From a checkpoint of a small audio embedding model.
Model: log mel input, arch ecapa_tdnn, norm batchnorm, activation leaky_relu, depths [12], widths [384].
Rows from block 6 of a small audio embedding model, named by matrix and row number. Each number is 128 + 32 x the weight over its row's rms, rounded and kept within 0 to 255. All counts start at 0. Numbers have three digits each. After the name is the row's rms in percent of the matrix's.
After each channel's rows are labels from the 100 clips, of 14848, where the channel reaches its highest value: "strongest on" is what is common among them; "loudest" is the band of the loudest frequency at the time of the peak. Only what is clearly more common there than usual is listed. The data: acted Russian speech (Dusha).
# c30: last pointwise conv (model.blocks.6.c3.0.weight, 384x384x1), inputs 96-191

c30.137 107:107119116166124041125104128046125104124116130141118081089100083168074110125138148114055165154093166143116118135117150092170125137133097112176157112104160160153124065073131137149032120117111116123062153161109084122136138117125104130152112190129137155086150140109137118150131134104157119117
strongest on: emotion: neutral
loudest: 250 to 500 Hz; 500 to 1000 Hz

c30.377 097:146136184089067126080073166082144157097060110074196118135114107109113167140083122145105099082096131097141068080162118163094104071085112135115169103127118175118103115124177083163121159182074085153108088158082122076175115190127223095075136147166100090111136146139081097141195122157093176090
strongest on: emotion: angry; emotion: positive
loudest: 500 to 1000 Hz

c30.100 096:181193105138137120153131065099136155168128128133113116169172097097161158146125089188125119105124148209129160133162057158105148121167124161073158132126138128082127139123126128129125101158164150177158093146161168127126072137166108119115098102115071119240104154159112136177137157125148168125
strongest on: emotion: positive
loudest: 250 to 500 Hz; 500 to 1000 Hz

c30.188 098:117032128125114134098109136137136155144097121125128146187101115099182116071126082139104164102146112180087119130145123153156104116162133072127132119136147118104181157140084146106150144142120162145154144043104151106123134142100115093134123089128116123145144155094149160162100148165131132121
strongest on: emotion: angry; emotion: positive
loudest: 500 to 1000 Hz

c30.110 097:136073161133096098067126189106121115086095116097156126083062135144095129071085162083085101093088130144100089093143182135118115109072078093151161075125104149156128113118132105173107147136065099115087118119110084109152143150041164130101114175163127097097184131078127101142153098143097169111
strongest on: emotion: sad
loudest: 500 to 1000 Hz

c30.87 106:130137159100020148099076166139142146135137025121169125159070164147111149099059170142127112124063124092127119109127178147132033086122082070117160064153093147145153137137145135146138151142083139167081104138085109007173129162115172125126109154160117130095153159049134131149115136155113167094
strongest on: emotion: angry
loudest: 500 to 1000 Hz

c30.211 096:119145118132105079123131124083124157152088115085136158128167102121096132184121134202113089105129139120115114074169095117132078088139127126117157132150090182130097072095142106171122114161128128130133105193139165104157099132105137165081189127119119093156146179102088093179173141087115192120
strongest on: emotion: angry; emotion: positive
loudest: 250 to 500 Hz

c30.79 108:051140081159114063128088140056105076167116127145094091131141062115133162142116123125124162164092139086153151091076136074152115149143090118152109093105131137112109057080170185173083082071133166088089165146085095109123119073141091180162164152088145145084155147118138123121176179062142082099
strongest on: emotion: neutral
loudest: 4000 to 8000 Hz

c30.176 105:111107167158073078081070188091152116100130114110166090141094158175091117138104217094035153153103119100138100132129237136141099090093119102182137091099119162193137089083156151159050176123095095123085131141041097087144171141111180123128105197155171120092147139077161143127144122142098127108
strongest on: emotion: neutral
loudest: 250 to 500 Hz; 500 to 1000 Hz

c30.261 099:099142087149097120148118127112133079154196089148110107113107102165141109171078167114099196211062153150198158130089150091182095140161108138177124091142182142125135112069127194167085135076148170087091178123128117099137139070162092127198132149117159152084169146112173194126137154096155078103
strongest on: emotion: neutral
loudest: 250 to 500 Hz

c30.268 101:156114185156076085055138191076154134079132106120164111152097144181121123146100214089092110117097108165124081128135179126105104106087113124156139110119155174170140087119129112129085188154092089130102108147111096097159130174126175105134102201177137117131130121118145157126133088168089165098
strongest on: emotion: angry; emotion: positive
loudest: 500 to 1000 Hz

c30.24 099:147126176128163111070135134108170150067112159130172114106146174154143115122139166088118080076143143100100058133166147143082151123063144153129149156146144135171119105156107060145120156159067058148130097151113119151140121162121175101103117194173096140125149117167117114144114089141093176148
strongest on: emotion: positive
loudest: 250 to 500 Hz

c30.99 098:118116147180106026110103168046102128091091117103145130106086138162070139100128142106076116126112124121098101096140127102149133112071116093173147111136118184145103060116161095163062134125119089114096117176092117121153120131072153142110138210119143120112143138108102086146174134108109152130
strongest on: emotion: sad
loudest: 250 to 500 Hz

c30.36 102:124101152120044090118126152087125135123120064123135125102101133125100099098065138137095133134066159146123140073133157137149035129131080061114176046117109185150139106126132158191121138132110164153070119150101080061152120145073146149159118181146151145141165153071145088182127122138115161094
strongest on: emotion: angry
loudest: 500 to 1000 Hz

c30.248 103:097151093150096094167104151094143116156175098138116082076111110185082108158111171134109219188096155124171139129096165086193096134157117105245142121094141184158136092072158160169104134103138157081069159165113097104153169098126098147195138194117158148111194159100194157144156146107158100120
strongest on: emotion: neutral
loudest: 250 to 500 Hz; 500 to 1000 Hz

c30.328 104:091168127111140115129133086100109115110093146120137103077132100149098135088147093132110106125129135096107107145117059104113137136135123169134115123072114138118040108122147125089095108119166107137101128177140105134130046128158105118122101157112097134105064111140101096102127153104120128123
strongest on: emotion: positive
loudest: 2000 to 4000 Hz

c30.308 096:136189085129101074124062092087167160140101107091121130155163081072150150168129079197121145157146132111151108092163083134134089059123153153112159131127100136063129091101148119110088125180126108187157105142083188106115097131144095151108159107126142077172123159154117156169155184109138160129
strongest on: emotion: angry; emotion: positive
loudest: 250 to 500 Hz; 500 to 1000 Hz

c30.249 095:163155164115120098121114118115196186077129132109155101101142123142150131147126164127104080096125125125125085135208108203077116112097120123108193135140128162128121108121109074150098165224104088201133081135133135137121125186144131128096134157181112122158108118122100130173144103131128215102
strongest on: emotion: positive
loudest: 250 to 500 Hz; 500 to 1000 Hz

c30.239 101:112132164125094151066117210163138116117151099134180176182091179128127182119112182109130154180084119075151102137098219141138105101108112100094105094169116114145190147157192160121132155093095116116111132084080114102173185146116189137147130112160168131083134110086155176093134110156124101096
strongest on: emotion: neutral
loudest: 500 to 1000 Hz

c30.330 097:147115098110110132192176097137123081171154091106114069049094124102142096113095137123115113155093101182147198110075133106141112119153089109162122104129127088157108139127124161136163110091162177119107139065185081109111123111067086125146092126115109128115139119116163112119128156131155084122
strongest on: emotion: neutral
loudest: 4000 to 8000 Hz

c30.295 102:128096183144088174094056171168148114144171099153180112118079174179124128122094176095168224190064130112157118133094224157183103102131091095174114082137114128173174158165140183152151172120090162139081175088043065080146227159109163099174114157150173164094192146062199148128118127171124118086
strongest on: emotion: neutral
loudest: 500 to 1000 Hz

c30.201 094:168130179099117101107117141084188169072109126120192110090141154153158124122113149137105067076098144119138087121225117180062125115093131132110196127115140170155123110148092073152133184214102091163129096140123121114137112197131153118098102181196097130145126137128091135168132098149118226101
strongest on: emotion: positive
loudest: 250 to 500 Hz; 500 to 1000 Hz

c30.68 102:151111143118149088095111121058128135068113157141147112083133105100126129105158131103107050078155118118112073132158110146055161141080151152121151144142148148119111101116133063148095129159079040141104055127108118156148093157104156126075132165147101132142124112145102105139127098120103164137
strongest on: emotion: positive
loudest: 250 to 500 Hz

c30.298 101:167207153155151122144132124082119106123128158147125147171212113141164178170159162102140096143144137177186100138134093125123165166119153209127135166166183105132124124091144103095101132131120116129153115163142156149128104125170125118147151145124127144187076121197118132127125136116163138169
strongest on: emotion: positive
loudest: 250 to 500 Hz; 500 to 1000 Hz

c30.28 106:153123168101095154064053157116140116101125114093200147200111157143143192081083171109133083068097128120126089105128148155074117103112101119098137100166111136123153168149160096137134176147051104154074086142075099108165120201100229113078131155162106109109115101096105129114150086155111160061
strongest on: emotion: angry
loudest: 500 to 1000 Hz

c30.33 101:100099126156073128123084190131162124126167103130154061150087189166091123133098175090065167155099126097137135159131213123155096118134123078151155100066140147189173136115114136155129159124073138118116135123103113083088218137101151130156161161161163170084175112094145166127113090117126145099
strongest on: emotion: neutral
loudest: 500 to 1000 Hz

c30.310 102:120142185117071167078094174146143105092089083113182161165088174147078186077079155087119091116084141105119085112141182153088105101079083081118142064157070160140141156144166109127139165146057074143062112151070095088191142178090227120097116164179126116082130114066099091139144096149096141088
strongest on: emotion: neutral
loudest: 500 to 1000 Hz

c30.179 096:134144119114110079071069118087155163090083120094134098162153061100175126112125076165088102114119119146120044109143086132110111091087121144136134134087130135069135089120152102149089124156086077157128107123083130115126102142118097117070163096141123082153141148145123126156159154149098153117
strongest on: emotion: angry; emotion: positive
loudest: 500 to 1000 Hz

c30.39 100:109107114107126137150206125215114138147152127125144101100135192132157166131122113153117141121104099118112155150114150124134132146125125114143082106080130124125169127146150128110185132106151124153140144113161121130085155110122116124146179102120125126110116131142158113112159137148139111134
strongest on: emotion: neutral
loudest: 250 to 500 Hz; 500 to 1000 Hz

c30.76 092:140141118117126099113092105107161161120107107119125152152152056105179110140130089184123133137145133129106124119147093141135105105146138146128138109118155104079139114146110147093091148160148140157136125103108155125104110145138084108126123059131110116153110155149128149140101187161143135129
strongest on: emotion: angry; emotion: positive
loudest: 250 to 500 Hz; 500 to 1000 Hz

c30.355 096:159087174132128088084140118089142160075095151122153111091133145149133105106132154123081077061137143116094073129182132140094166108093124140132166139131133184150091087141119075148126127173087081135119090132127100148165095164132167109086119183178107103151139143156102101166131096160100178126
strongest on: emotion: positive
loudest: 250 to 500 Hz; 500 to 1000 Hz