python train.py --dataset="acted Russian speech (Dusha)" --train_examples=26041 --gain_aug_db=6 --noise_aug=0.01 --hop_length=160 --win_length=400 --embedding_dim=64 --arch="ecapa_tdnn" --stem="single" --widths=[384] --am_softmax_margin=0.3 --am_softmax_scale=30 --beta1=0.9 --eps=1e-10 --max_grad_norm=5.0
Rows from block 9 of a small audio embedding model, named by matrix and row number. Each number is 128 + 32 x the weight over its row's rms, rounded and kept within 0 to 255. All counts start at 0. Numbers have three digits each.
After each channel's rows are labels from the 100 clips, of 14848, where the channel reaches its highest value: "loudest band" is the band of the loudest frequency at the time of the peak; "top examples" is what is common among them. Only what is clearly more common there than usual is listed. The data: acted Russian speech (Dusha). In brackets: how many of the 100.
# c30: last pointwise conv (model.blocks.9.c3.0.weight, 384x384x1), inputs 256-319

c30.357:188119123113108183107148163117115214114113191191139114120090108214106096118097118087108087116116106096107123122161192206161097105124183111118104111099112213127116125198098095104138160101094111
loudest band: 250 to 500 Hz (48); 500 to 1000 Hz (40)
top examples: emotion: positive (91)

c30.233:115112107119119116121128128128120120120118121114100091101108111130111109113103111106123104115110106118116101122133122119108112101104111105116118111102115116117116128118130100109114103129102144
loudest band: 250 to 500 Hz (42); 500 to 1000 Hz (37)
top examples: emotion: neutral (88)

c30.309:098191099101104128104106126127116117112107110103106189182182111120123108213187100196110181202107166111103115119115141118137197171105098117112108102176107109104106139109122164173153159159186158
loudest band: 500 to 1000 Hz (42)
top examples: emotion: neutral (89)

c30.113:166122117117110177118170179121123210115123187196122115136100110217130113118105125098123105126108095108112120114151192229159104106116203115126101129100125209115116129218122098088153172113114095
loudest band: 250 to 500 Hz (50); 500 to 1000 Hz (37)
top examples: emotion: positive (92)

c30.181:112138109116113112110109127122121109101114125114106114112103097122119107128118122113109108125112101118118111113131115111098114099109109111123117107106110099105095143116107098102122107146116136
loudest band: 250 to 500 Hz (44); 500 to 1000 Hz (38)
top examples: emotion: neutral (88)

c30.112:106122106105102100110071127074096106107097130109107165143181100110085091137125105140098180155096156100100091113108104100103144140117117098108095101121094100122095121094089163131074127116144124
loudest band: 4000 to 8000 Hz (68)
top examples: emotion: neutral (74)

c30.295:121115100109109110110119125127118110112110116131116115105098106122127111148114119098110100093114087114112108107123114110114092098096107107110117114108116113110104140111126093088125104131116113
loudest band: 250 to 500 Hz (43); 500 to 1000 Hz (39)
top examples: emotion: neutral (87)

c30.292:120138115116107131122101125111101120120107120126116152104105115137123118166133108095114099126109100123118099122116118107116118095109106099126104125108116111108112150108119097088128099146146128
loudest band: 500 to 1000 Hz (41)
top examples: emotion: neutral (87)

c30.188:107198101109107111107118102162121122090109104084097174171163112107130111198175111180105180195114167128115104117106109101144187167108114093118102115196112100108100156117131165186149151154187140
loudest band: 500 to 1000 Hz (43)
top examples: emotion: neutral (89)

c30.341:118116103115130112113128128116102113105114123120119115111108106115115114148116107094119091123108114121117094117128115117113100109097118102120125110103108105092111129105120094089117112140135124
loudest band: 500 to 1000 Hz (40)
top examples: emotion: neutral (87)

c30.337:102143078087092129094125110125084130085100133109090091103117089120097054103126106117091086116088105077084098085112132119122118112102113082077087081138065111088088090127085104113098097123092123
loudest band: 500 to 1000 Hz (52)
top examples: emotion: positive (79)

c30.228:164117108110093199109180164124102219118120178171121098124090116181130100120092112091110076110113096104117101110148195195143110087119166104120105120098120180117118123198116092088137145110104115
loudest band: 250 to 500 Hz (46); 500 to 1000 Hz (41)
top examples: emotion: positive (91)

c30.294:107129107112102109113115144131115131103112124110105137104107122124113108156114119108108106117117089129107104117117130118110107094098110097114117115099109120103112146109114093086131090155155141
loudest band: 500 to 1000 Hz (41)
top examples: emotion: neutral (87)

c30.26:167137128139098170131178158142117179124123172178134119113083110175114115123103135104106086111104098097116116116166192190162128098132164142122093103108115205132127127215100097104131136150121137
loudest band: 250 to 500 Hz (48); 500 to 1000 Hz (42)
top examples: emotion: positive (89)

c30.103:152129112103105232102165132110115218113105160162124095132088103153103090118072119104121088104097096103102104126142210164142101090108166118112111108107108173110111112183107102085133146127112108
loudest band: 250 to 500 Hz (50); 500 to 1000 Hz (37)
top examples: emotion: positive (90)

c30.252:127163116119131149119131137133143142128124147146124149160175138132122120147182126158128153165121153119114132136146158135134151143123141124143124125155127135114121181145135157132138138168178151
loudest band: 500 to 1000 Hz (40)
top examples: emotion: neutral (87)

c30.293:081130125116127111116107073087133126122121098076129109105122125096116113107141120124134115118126114138127116132065115090091092106116092123111124129098120087113123063097116116105103100109098119
loudest band: 4000 to 8000 Hz (31)
top examples: emotion: angry (93)

c30.61:216129129130133155139153163129133165123131255248125127146121129255132131132117134114131114118113123125119133125165148248177114120128206132120114124099130234129120130182127106109145168117124120
loudest band: 250 to 500 Hz (46); 500 to 1000 Hz (38)
top examples: emotion: positive (92)

c30.126:139140116126104174113148136134085183129137140160129109135080093144107098128096131105095073114099103108107114114135174165137114092128153123113096098111092153128110112161095104098121129153116136
loudest band: 250 to 500 Hz (51); 500 to 1000 Hz (37)
top examples: emotion: positive (89)

c30.50:114216116112113147115108130145113130122129126117121174166176121113096116172196119174109167179126161115115111121109139121115163165125119116117126134158124114108116156135138159153151143184163178
loudest band: 500 to 1000 Hz (44)
top examples: emotion: neutral (88)

c30.302:112143109118101099105106118139109105113116118099113079096077108101112121087086097109098093091115086112120114105116104104094102085108109123095110108109106110100104126103116087091111098148091139
loudest band: 250 to 500 Hz (45); 500 to 1000 Hz (36)
top examples: emotion: neutral (89)

c30.283:110141113110106125124110113136098136115120104107113127127129117121115103142133115147119127140128133119103104102121120113128136115098116094106105120123102114099105151116119132125138127141120138
loudest band: 250 to 500 Hz (42); 500 to 1000 Hz (39)
top examples: emotion: neutral (88)

c30.178:129142117119117115116119141108116125130117125116108162126134123134124105175146116135125126142119126112125121118132129128117119123125120120112114125127115128123119165119127115116127124138172125
loudest band: 500 to 1000 Hz (43)
top examples: emotion: neutral (87)

c30.263:122125109099112108109126134126115111111113107107097114105106124115117098144112121108111107123116101103122108111125102110096111107105109117112120120101120111107102145112121099105136118143122149
loudest band: 250 to 500 Hz (43); 500 to 1000 Hz (39)
top examples: emotion: neutral (87)

c30.258:190117113131122186127173161122114208128116208197118128113091114205133112119111134085119092110119099122114121113146199227166109096125205128124114116106116235116121125228111092115150154125104107
loudest band: 250 to 500 Hz (47); 500 to 1000 Hz (40)
top examples: emotion: positive (91)

c30.185:217139138141121151139176202121128173142138207227126121148114128233131124113125134110147120102136095124130134119196154200192125121135185127126118129122132208142134149169131109115120148114121124
loudest band: 250 to 500 Hz (45); 500 to 1000 Hz (37)
top examples: emotion: positive (92)

c30.223:195123129123129181119161168138118186124128212205126128130095115207125119139104133106122109118115095110112117123175202237181120116122213124109115106099129245118129126236115094103166151128122110
loudest band: 250 to 500 Hz (49); 500 to 1000 Hz (38)
top examples: emotion: positive (90)

c30.329:138158117110143161113108122155146139101105134132105113158102141118135111114122122117125089099135117151143103147104154134132118121096129106150148147119119118106100097143124117109146099132109152
loudest band: 250 to 500 Hz (45)
top examples: emotion: angry (78)

c30.274:114128115117116111114125142118117130112120113119120140123119116113124112137113102120128122131104100119105113112124117119120103100119105108117103112119117110116111143096120111093122113143145136
loudest band: 250 to 500 Hz (42); 500 to 1000 Hz (40)
top examples: emotion: neutral (87)

c30.176:117137165168177141158148121145172091180165104103169142125157161113147220140157150141164151157170143174169161154118093110143156121163122170160162161138214114162165110112173144127151110134120119
loudest band: 4000 to 8000 Hz (28)
top examples: emotion: angry (94)

c30.267:116151100110128135117118135110115134099105118121109155150143115124113110176137117126109141145130123115117102121126122117121136127123110105117131125122114105112108171116109122118128125161163146
loudest band: 500 to 1000 Hz (42)
top examples: emotion: neutral (86)

c30.326:192124130126119162126163160146127201146143220222134110124089121231135116114118141108131100104120108113117125126169185245176116120121206122112108127094127224116129133207113117105152156112134115
loudest band: 250 to 500 Hz (48); 500 to 1000 Hz (39)
top examples: emotion: positive (90)

c30.306:170133118131098209137155158108099211109125180193127128133100101179111111136097124106103087112112099120114121111153191209171135107115191131121108117098132203119105123229112086103140148152118121
loudest band: 250 to 500 Hz (48); 500 to 1000 Hz (41)
top examples: emotion: positive (90)

c30.23:121158122116113141123125144121123130117114124134115160144155117124127143170164120150121148165124146132114129126126134120127146142127131115124126114155119124117126176139114138137137125126160141
loudest band: 500 to 1000 Hz (43)
top examples: emotion: neutral (87)

c30.317:145126120119091191112178130126098188120131145144122116138088104152104097106081116103097098113103093126107103124139175177138114110118149129123111119114079153106119116164102100098134135147117125
loudest band: 250 to 500 Hz (50); 500 to 1000 Hz (38)
top examples: emotion: positive (89)

c30.137:125136122106116140111129132123113117118103119116113135117133115124114106144125118121106126139128129120108116121127114116119127107113121121107118126113105117112110152106126111111126129133137134
loudest band: 500 to 1000 Hz (41)
top examples: emotion: neutral (87)

c30.6:109128115124127120123117149126110125105116117117123130135127112123133107157131110111123111121114137118108114107127129115113104113104123125121108120118105121114098148107120117105125127137143130
loudest band: 500 to 1000 Hz (42)
top examples: emotion: neutral (87)

c30.216:189111122119123154133148180122117186127125233231127097133099122255126114112117127102143100094128098119122128117161160222189109109122204134120102114101129220119132138187115100100146145110111108
loudest band: 250 to 500 Hz (46); 500 to 1000 Hz (38)
top examples: emotion: positive (92)

c30.227:169156125137136135132147160115127134122139153141143138144161111151126136157168125128139172134138142140117132124170130143155151143148142127136135118126162150137130241143141144126138123126144122
loudest band: 500 to 1000 Hz (42); 250 to 500 Hz (42)
top examples: emotion: neutral (72)

c30.207:175129133119107181132153159133109179115129186192124117134089113189120104127120130116099082111108112106118122119166209213174129117125202125119125111111120208125126124219120093105124159146124124
loudest band: 250 to 500 Hz (51); 500 to 1000 Hz (38)
top examples: emotion: positive (90)

c30.247:193117115115118154121164162144118170128124226229130119139105119245130116117121134103126095112115097109127127114173179242171110112118207132118115123109120245121130127218115106120143154122110119
loudest band: 250 to 500 Hz (49); 500 to 1000 Hz (36)
top examples: emotion: positive (92)

c30.213:114157106114100114105136127131111117106127117127108103121120117127134111118112117126110125122120124109120112118130134122113122132093124106135125123133111118100110158119122129134127117143104141
loudest band: 250 to 500 Hz (44); 500 to 1000 Hz (36)
top examples: emotion: neutral (87)

c30.172:190123130125116175124182158124126203122128196201120105129105122217107107115111125102123092114124092119115112117163194218175108097121192119104106106104119220106119126216118097094135173113108116
loudest band: 250 to 500 Hz (48); 500 to 1000 Hz (39)
top examples: emotion: positive (90)

c30.168:116143114121109116119113130119115109113109112112126135123118124113116121138128113123118114138122120116114106118130121114105117117116113123128118113125113110114113156110124121120124114149127126
loudest band: 500 to 1000 Hz (42)
top examples: emotion: neutral (86)

c30.104:186120122126121166124169173111114186112116200210122113128087128214125122112106139100135094101116096125106119119170175224162107106118194114130101116105119221112109137205127094093154147108116109
loudest band: 250 to 500 Hz (48); 500 to 1000 Hz (38)
top examples: emotion: positive (90)