python train.py --arch="ecapa_tdnn" --model="audio embedding model" --dataset="acted Russian speech (Dusha)" --train_examples=26041 --gain_aug_db=6 --noise_aug=0.01 --n_mels=40 --hop_length=160 --input="log_mel" --spec_augment=true --win_length=400 --targets=["emotion"] --num_classes=4 --embedding_dim=64 --norm="batchnorm" --hidden_act="leaky_relu" --depths=[12] --kernel_size=3 --stem="single" --widths=[384] --am_softmax_margin=0.3 --am_softmax_scale=30 --init="trunc_normal_002" --optimizer="adamw" --learning_rate=0.0018 --beta1=0.9 --beta2=0.95 --eps=1e-10 --max_grad_norm=5.0 --max_steps=4200 --batch_size=256 --epochs=41.3 --lr_schedule="cosine" --final_lr_fraction=0.1 --warmup_steps=840 --weight_decay=0.1
Rows from block 7 of a small audio embedding model, named by matrix and row number. Each number is 128 + 32 x the weight over its row's rms, rounded and kept within 0 to 255. All counts start at 0.
After each channel's rows are labels from the 100 clips, of 14848, where the channel reaches its highest value: "strongest on" is what is common among them. Only what is clearly more common there than usual is listed. The data: acted Russian speech (Dusha). In brackets: how many of the 100.
# c30: last pointwise conv (model.blocks.7.c3.0.weight, 384x384x1), inputs 154-230

c30.242 [117 103  79 103  98  72 117 103 102 100  97 159  71 109  94 106 110  77 176  94 119  89  72 113 150 139  78 123 118 176  99  97 136 121 146 109  81 102 118  89 135 124 118 103 122 136 100 183 108  94 112 131  98 121 110 109 112 141  92 132 137 166  87 142 134 104 135 102  78 113 140 184 129  87  92  96 136]
strongest on: emotion: sad (86)

c30.245 [140 170 143  99 172 133 175 180 154  69 151  55 108 112 115 139  97 109 101  79 159 196 167 116 203  97 118 101 116 153 116  95 137 134 146  77  69 202 110 112 177 152 122 144 187 180 118 134 102 114 186  92 118 100 126 153  73 203  82 174 159 146 104  93  89 128  96 145 111  88 137 181 163 105 131 130 183]
strongest on: emotion: angry (85)

c30.76 [131 182 156 117 180 178 188 204 131  73 174  36 131 108 135 130 118 103  96  99 158 230 192 106 195 104 118 101 118 153 148  92 159 146 121  83  98 199 117 120 187 191 143 177 192 185 127 142 107 122 187 103 125 112 145 166 101 211  89 167 161 152 113 118 110 136 106 131 113 126 114 170 177 149 140 147 226]
strongest on: emotion: angry (88)

c30.220 [ 87 108 188 148  78 123 145 154  86 187 157 175 100 156 117 106 129 179 117 147 115 143 255 163 132 132 109 145 162 112 165 150 150 163  75 153 154 126 139  92 150 136 205 131  95 138 133  42 148 172 147  89 127 158 145 166 127 134 126 146  60 120  88 149 119 223 134 133 136 183  69 128 113  75 127 161 137]
strongest on: emotion: angry (66)

c30.66 [120 114 121 138 126 134 159 178 124 177 149 171 123 163 106 158 157 133 123 187 100 144 194 133 109 116 145 151 158 122 155 139 255 123 113 175 128  99  97 109 123 126 187 133 130 123 110 138 135 209 125 127 153 220 220 108 103 122 129 115 136 179 115 194 161 167 140 135 117 183 124 153 134 126 148 248 124]
strongest on: emotion: neutral (61)

c30.106 [ 99 159 117 108 163 148 115 129  95  57 107 114 119  68  49  68 125  66 133  91 115 186  64 101 154  79 113 109 114 158 148  68 114 102  98  96  70 138 120  85 153 145  94 162 167 133 147 142  76 110 149 114  85 113 137 157 106 142 122 142 159 145  89 115 104  67 118  75 122 119  94 154 139 126 161  99 150]
strongest on: emotion: angry (88)

c30.120 [140 105  79  96  58 104 123  89 137  78  74 104 113 116 135 152 107  63 103 105  96 113 106  72 147 116 141 101  68 107  27 118  98 155 165  82  82 122 130 118 123 104  63  58 109 120 137 124 109  91 137 128  94 142 125 101  85 126  85 101 136 135 101 183 131  76  67 122 179 133 157 118 127  80 129 120 114]
strongest on: emotion: sad (99)

c30.117 [124 154 116 148 120 152 141 143 143 165 128 145 161 138 125 142 159 179 114 185 139 130 206 147 106 131 154 166 170 130 171 130 238 121 121 155 159 114 142 136 136 129 175 153 145 134 143 143 174 217 146 119 162 233 237 163 114 125 109 146 108 162 121 203 125 179 143 136 147 195 139 161 143 100 132 223 147]
strongest on: emotion: positive (77)

c30.86 [101 146 118 121 128 154 102 153 124 166 154 133 172 126 107 140 122 190 118 165 157 155 141 167 120 146 146 157 170 156 140 117 192 122 101 159 143 116 179 124 147 144 170 200 177 161 190 124 153 206 151 129 164 214 215 175 131 129 157 149 148 143 122 190 132 164 152 142 163 161 133 145 175 110 157 193 156]
strongest on: emotion: positive (80)

c30.255 [189 145 103  95  84 117  85  93 206 112  97  98  92 102 128 155 101  76 114 117 106 101 100 101 115 136 126 115  69  73  57 113  76 136 180 111 109 101 146 124 141 124  90  73 101  92 130 107 141  91 125 134 100 124 144 116 151 123 117  88 120  95  92 134 124  83  80 154 137 146 173  91 122 101 130 107 114]
strongest on: emotion: sad (91)

c30.336 [117 128 126 111 134  86 202 152 133 101 137 112 124 146 140 184 188 114 205 100 101 121  49 124 108 112 124 133 121 115  91 240 113  99 115 132 207 114 142 146 107 101  86 119  99 130 136 123 161 115 123 255 150 125 132 115 108 109 137 122 175 102 145  50 205  95 155 198 111 126 155 122 126 108 104  87 123]
strongest on: emotion: positive (66)

c30.199 [101 108  85 121 133  88 147  88  84  89  87 109 115  76  73  64 124  65 154 105 128 147  48 109 144  92 101 114  98 154  99  89 104  96 111  93 110 132  73 131 112 105  91  99 122 126  68 165  65  98 115 118  98  93  84  85 102 145 102 125  85 136 104  91 106  68 100  53 120 116 100 187 134 141 126  58 121]
strongest on: emotion: sad (84)

c30.104 [124 115 112  70  58  98 191 112 150 148 129 122 106 141  96 151 135 108 196 170 122 115  96 184 118 171 120 161 105 100  60 214 137 157 129 141 175  89 157 142 119  99 108 113 107 102 154 130 156 145 128 191 182 169 147 124 192 112 157 102 125 149 116 136 149 116 121 120 171 182 173 150 155 123 119 145 132]
strongest on: emotion: positive (85)

c30.316 [159 114  68  91  76  92 113  66 157 113  66  92  59 126 157 150 117 103 142 120  88 102  94  89 151 135 125  97  94 123  48 113 124 132 157 110  80 112 147 115 134 117  88  66  83 131 107 141 122 117 119 135  77 168 141 123 130 124  82 115 103 116 113 153 105  88  75 130 122 157 139 151  98 109  75 111 117]
strongest on: emotion: sad (98)

c30.111 [133 190 152 102 160 139 149 184 156  71 162  59 107 113 135 140  96 119  85  92 160 210 198 120 212 106 127 102 112 138 125  89 147 151 149  87  73 204 113 109 189 173 122 156 178 179 119 123 118 124 192 110 107 123 132 156  90 199  83 152 159 169 105 109  84 130 106 129 101 114 143 189 159 128 138 130 191]
strongest on: emotion: angry (88)

c30.349 [182 101 147 117  94 116 124 115 135 104  97  84 154 143 161 143 122 145 139 149 182  92  89 178 118 180 128 161  60 119  60 147  97 203 183 116 169  99 114 145 102 101 105  77 104 105 118 114 148 100 116 134 160 109 135  95 184 108 168  84 135  96 134 124 150 125  99 141 191 137 165  66 146 114 114  89 114]
strongest on: emotion: sad (67)

c30.169 [228 164 119 107 108 118 170 137 194 117 141 110 143 136 225 190 145 114 131 122 127 134 105 117 125 120 163 137 110 100  84 140 103 141 255 133 129 140  95 111 122 116  96 101 107 108 120 151  97 100 115 125 103 133 114 101 133 126 133 120 169 119 101 117 134 115 125 168 102 127 147 120 121 139 111  89 121]
strongest on: emotion: sad (95)

c30.326 [174  95 138 133  89  70 165 133 166  91 106  95 157 150 162 157 142 133 152 132 172  88  58 157 138 185 106 139  97 100  57 180  89 174 193 116 165 110 133 142  92 110 101  66 113  92 117 135 161 101  94 172 164  92 115 103 190 123 143 121 185 111 109 120 157 116 106 172 162 126 193 109 176 132 105  96 116]
strongest on: emotion: sad (62)

c30.330 [148 119  40  42 133 118 159 109 142 113 111 145  65 115 134 119 121  57 179 109  87 139  68  97 159  91  96 116  77 163  87 116  85  67 152 127 118 143  99  59 130 116 100 102 130 125 119 151  99  83 120 141  89 104 104  97 109 134  95 126 145 138  60 106 162  87 117 130  66 109 134 156 107 109  86  63 128]
strongest on: emotion: sad (91)

c30.200 [105 176 139 130 159 190 174 219 124  79 188  95 162 106 116 126  94 184 119 117 174 206 210 137 174 136 133 136 116 167 160 109 156 147  90  88 135 175 158  94 193 178 148 182 193 196 167 136 156 125 194 114 143 132 157 213 125 175 132 166 143 166 103 128  94 168 143 116 153 121 118 173 208 119 171 154 183]
strongest on: emotion: angry (89)

c30.148 [130 175 163 174 132 139 135 184 120 128 142 121 138 116 103 122 123 114 112 152 166 178 145 102 147 136 158 146 155 131 146 129 174 133 131 130  91 136 159 114 199 211 109 170 186 193 136 115 129 168 212 126 139 187 186 199 102 184 112 190 136 154 107 133 130 132 136 109 117 155 116 178 185  79 144 167 189]
strongest on: emotion: angry (61)

c30.383 [120 122  83  91 104 110 141 149 168 127 134 165 112  81 115 105 120 131 129 162  88 135 157 110 135 111  99 152 115 128 115 102 192 128 119 149 100 118 140  68 145 138 174 135 110 147 123 164 142 173 137 146 116 195 210 119 116 142  97 121  93 158  86 196 107 152 129 101 119 167 154 154 172 115 133 153 133]
strongest on: emotion: angry (54)

c30.228 [ 95 160  68 132  91 124 112 130 110 142 104 129 136 101  97 140 134 134 124 153  90 102 136 111  99 110 124 114 130 137 116 129 184 124 109 144 119 123 172  80 149 139 120 129  99 150 160 133 155 198 162 127 145 233 192 161 100 126 112 134 104 155  71 196 124 115 121  89 145 174 116 145 178 110 147 198 160]
strongest on: emotion: positive (65)

c30.139 [124 133 107 111 117 111 154 143 127 204 146 165 113 117 148 157 120 131 150 194 133 112 120 164 109 127 107 194  97 133 110 177 143 127 105 210 184 119 149 109 130 141 114 161 126 140 129 128 150 145 121 154 143 135 126 143 165 118 171 147 176 113  90 168 193 107 182 175  81 122 128 130 123 105  98 170 127]
strongest on: emotion: positive (40)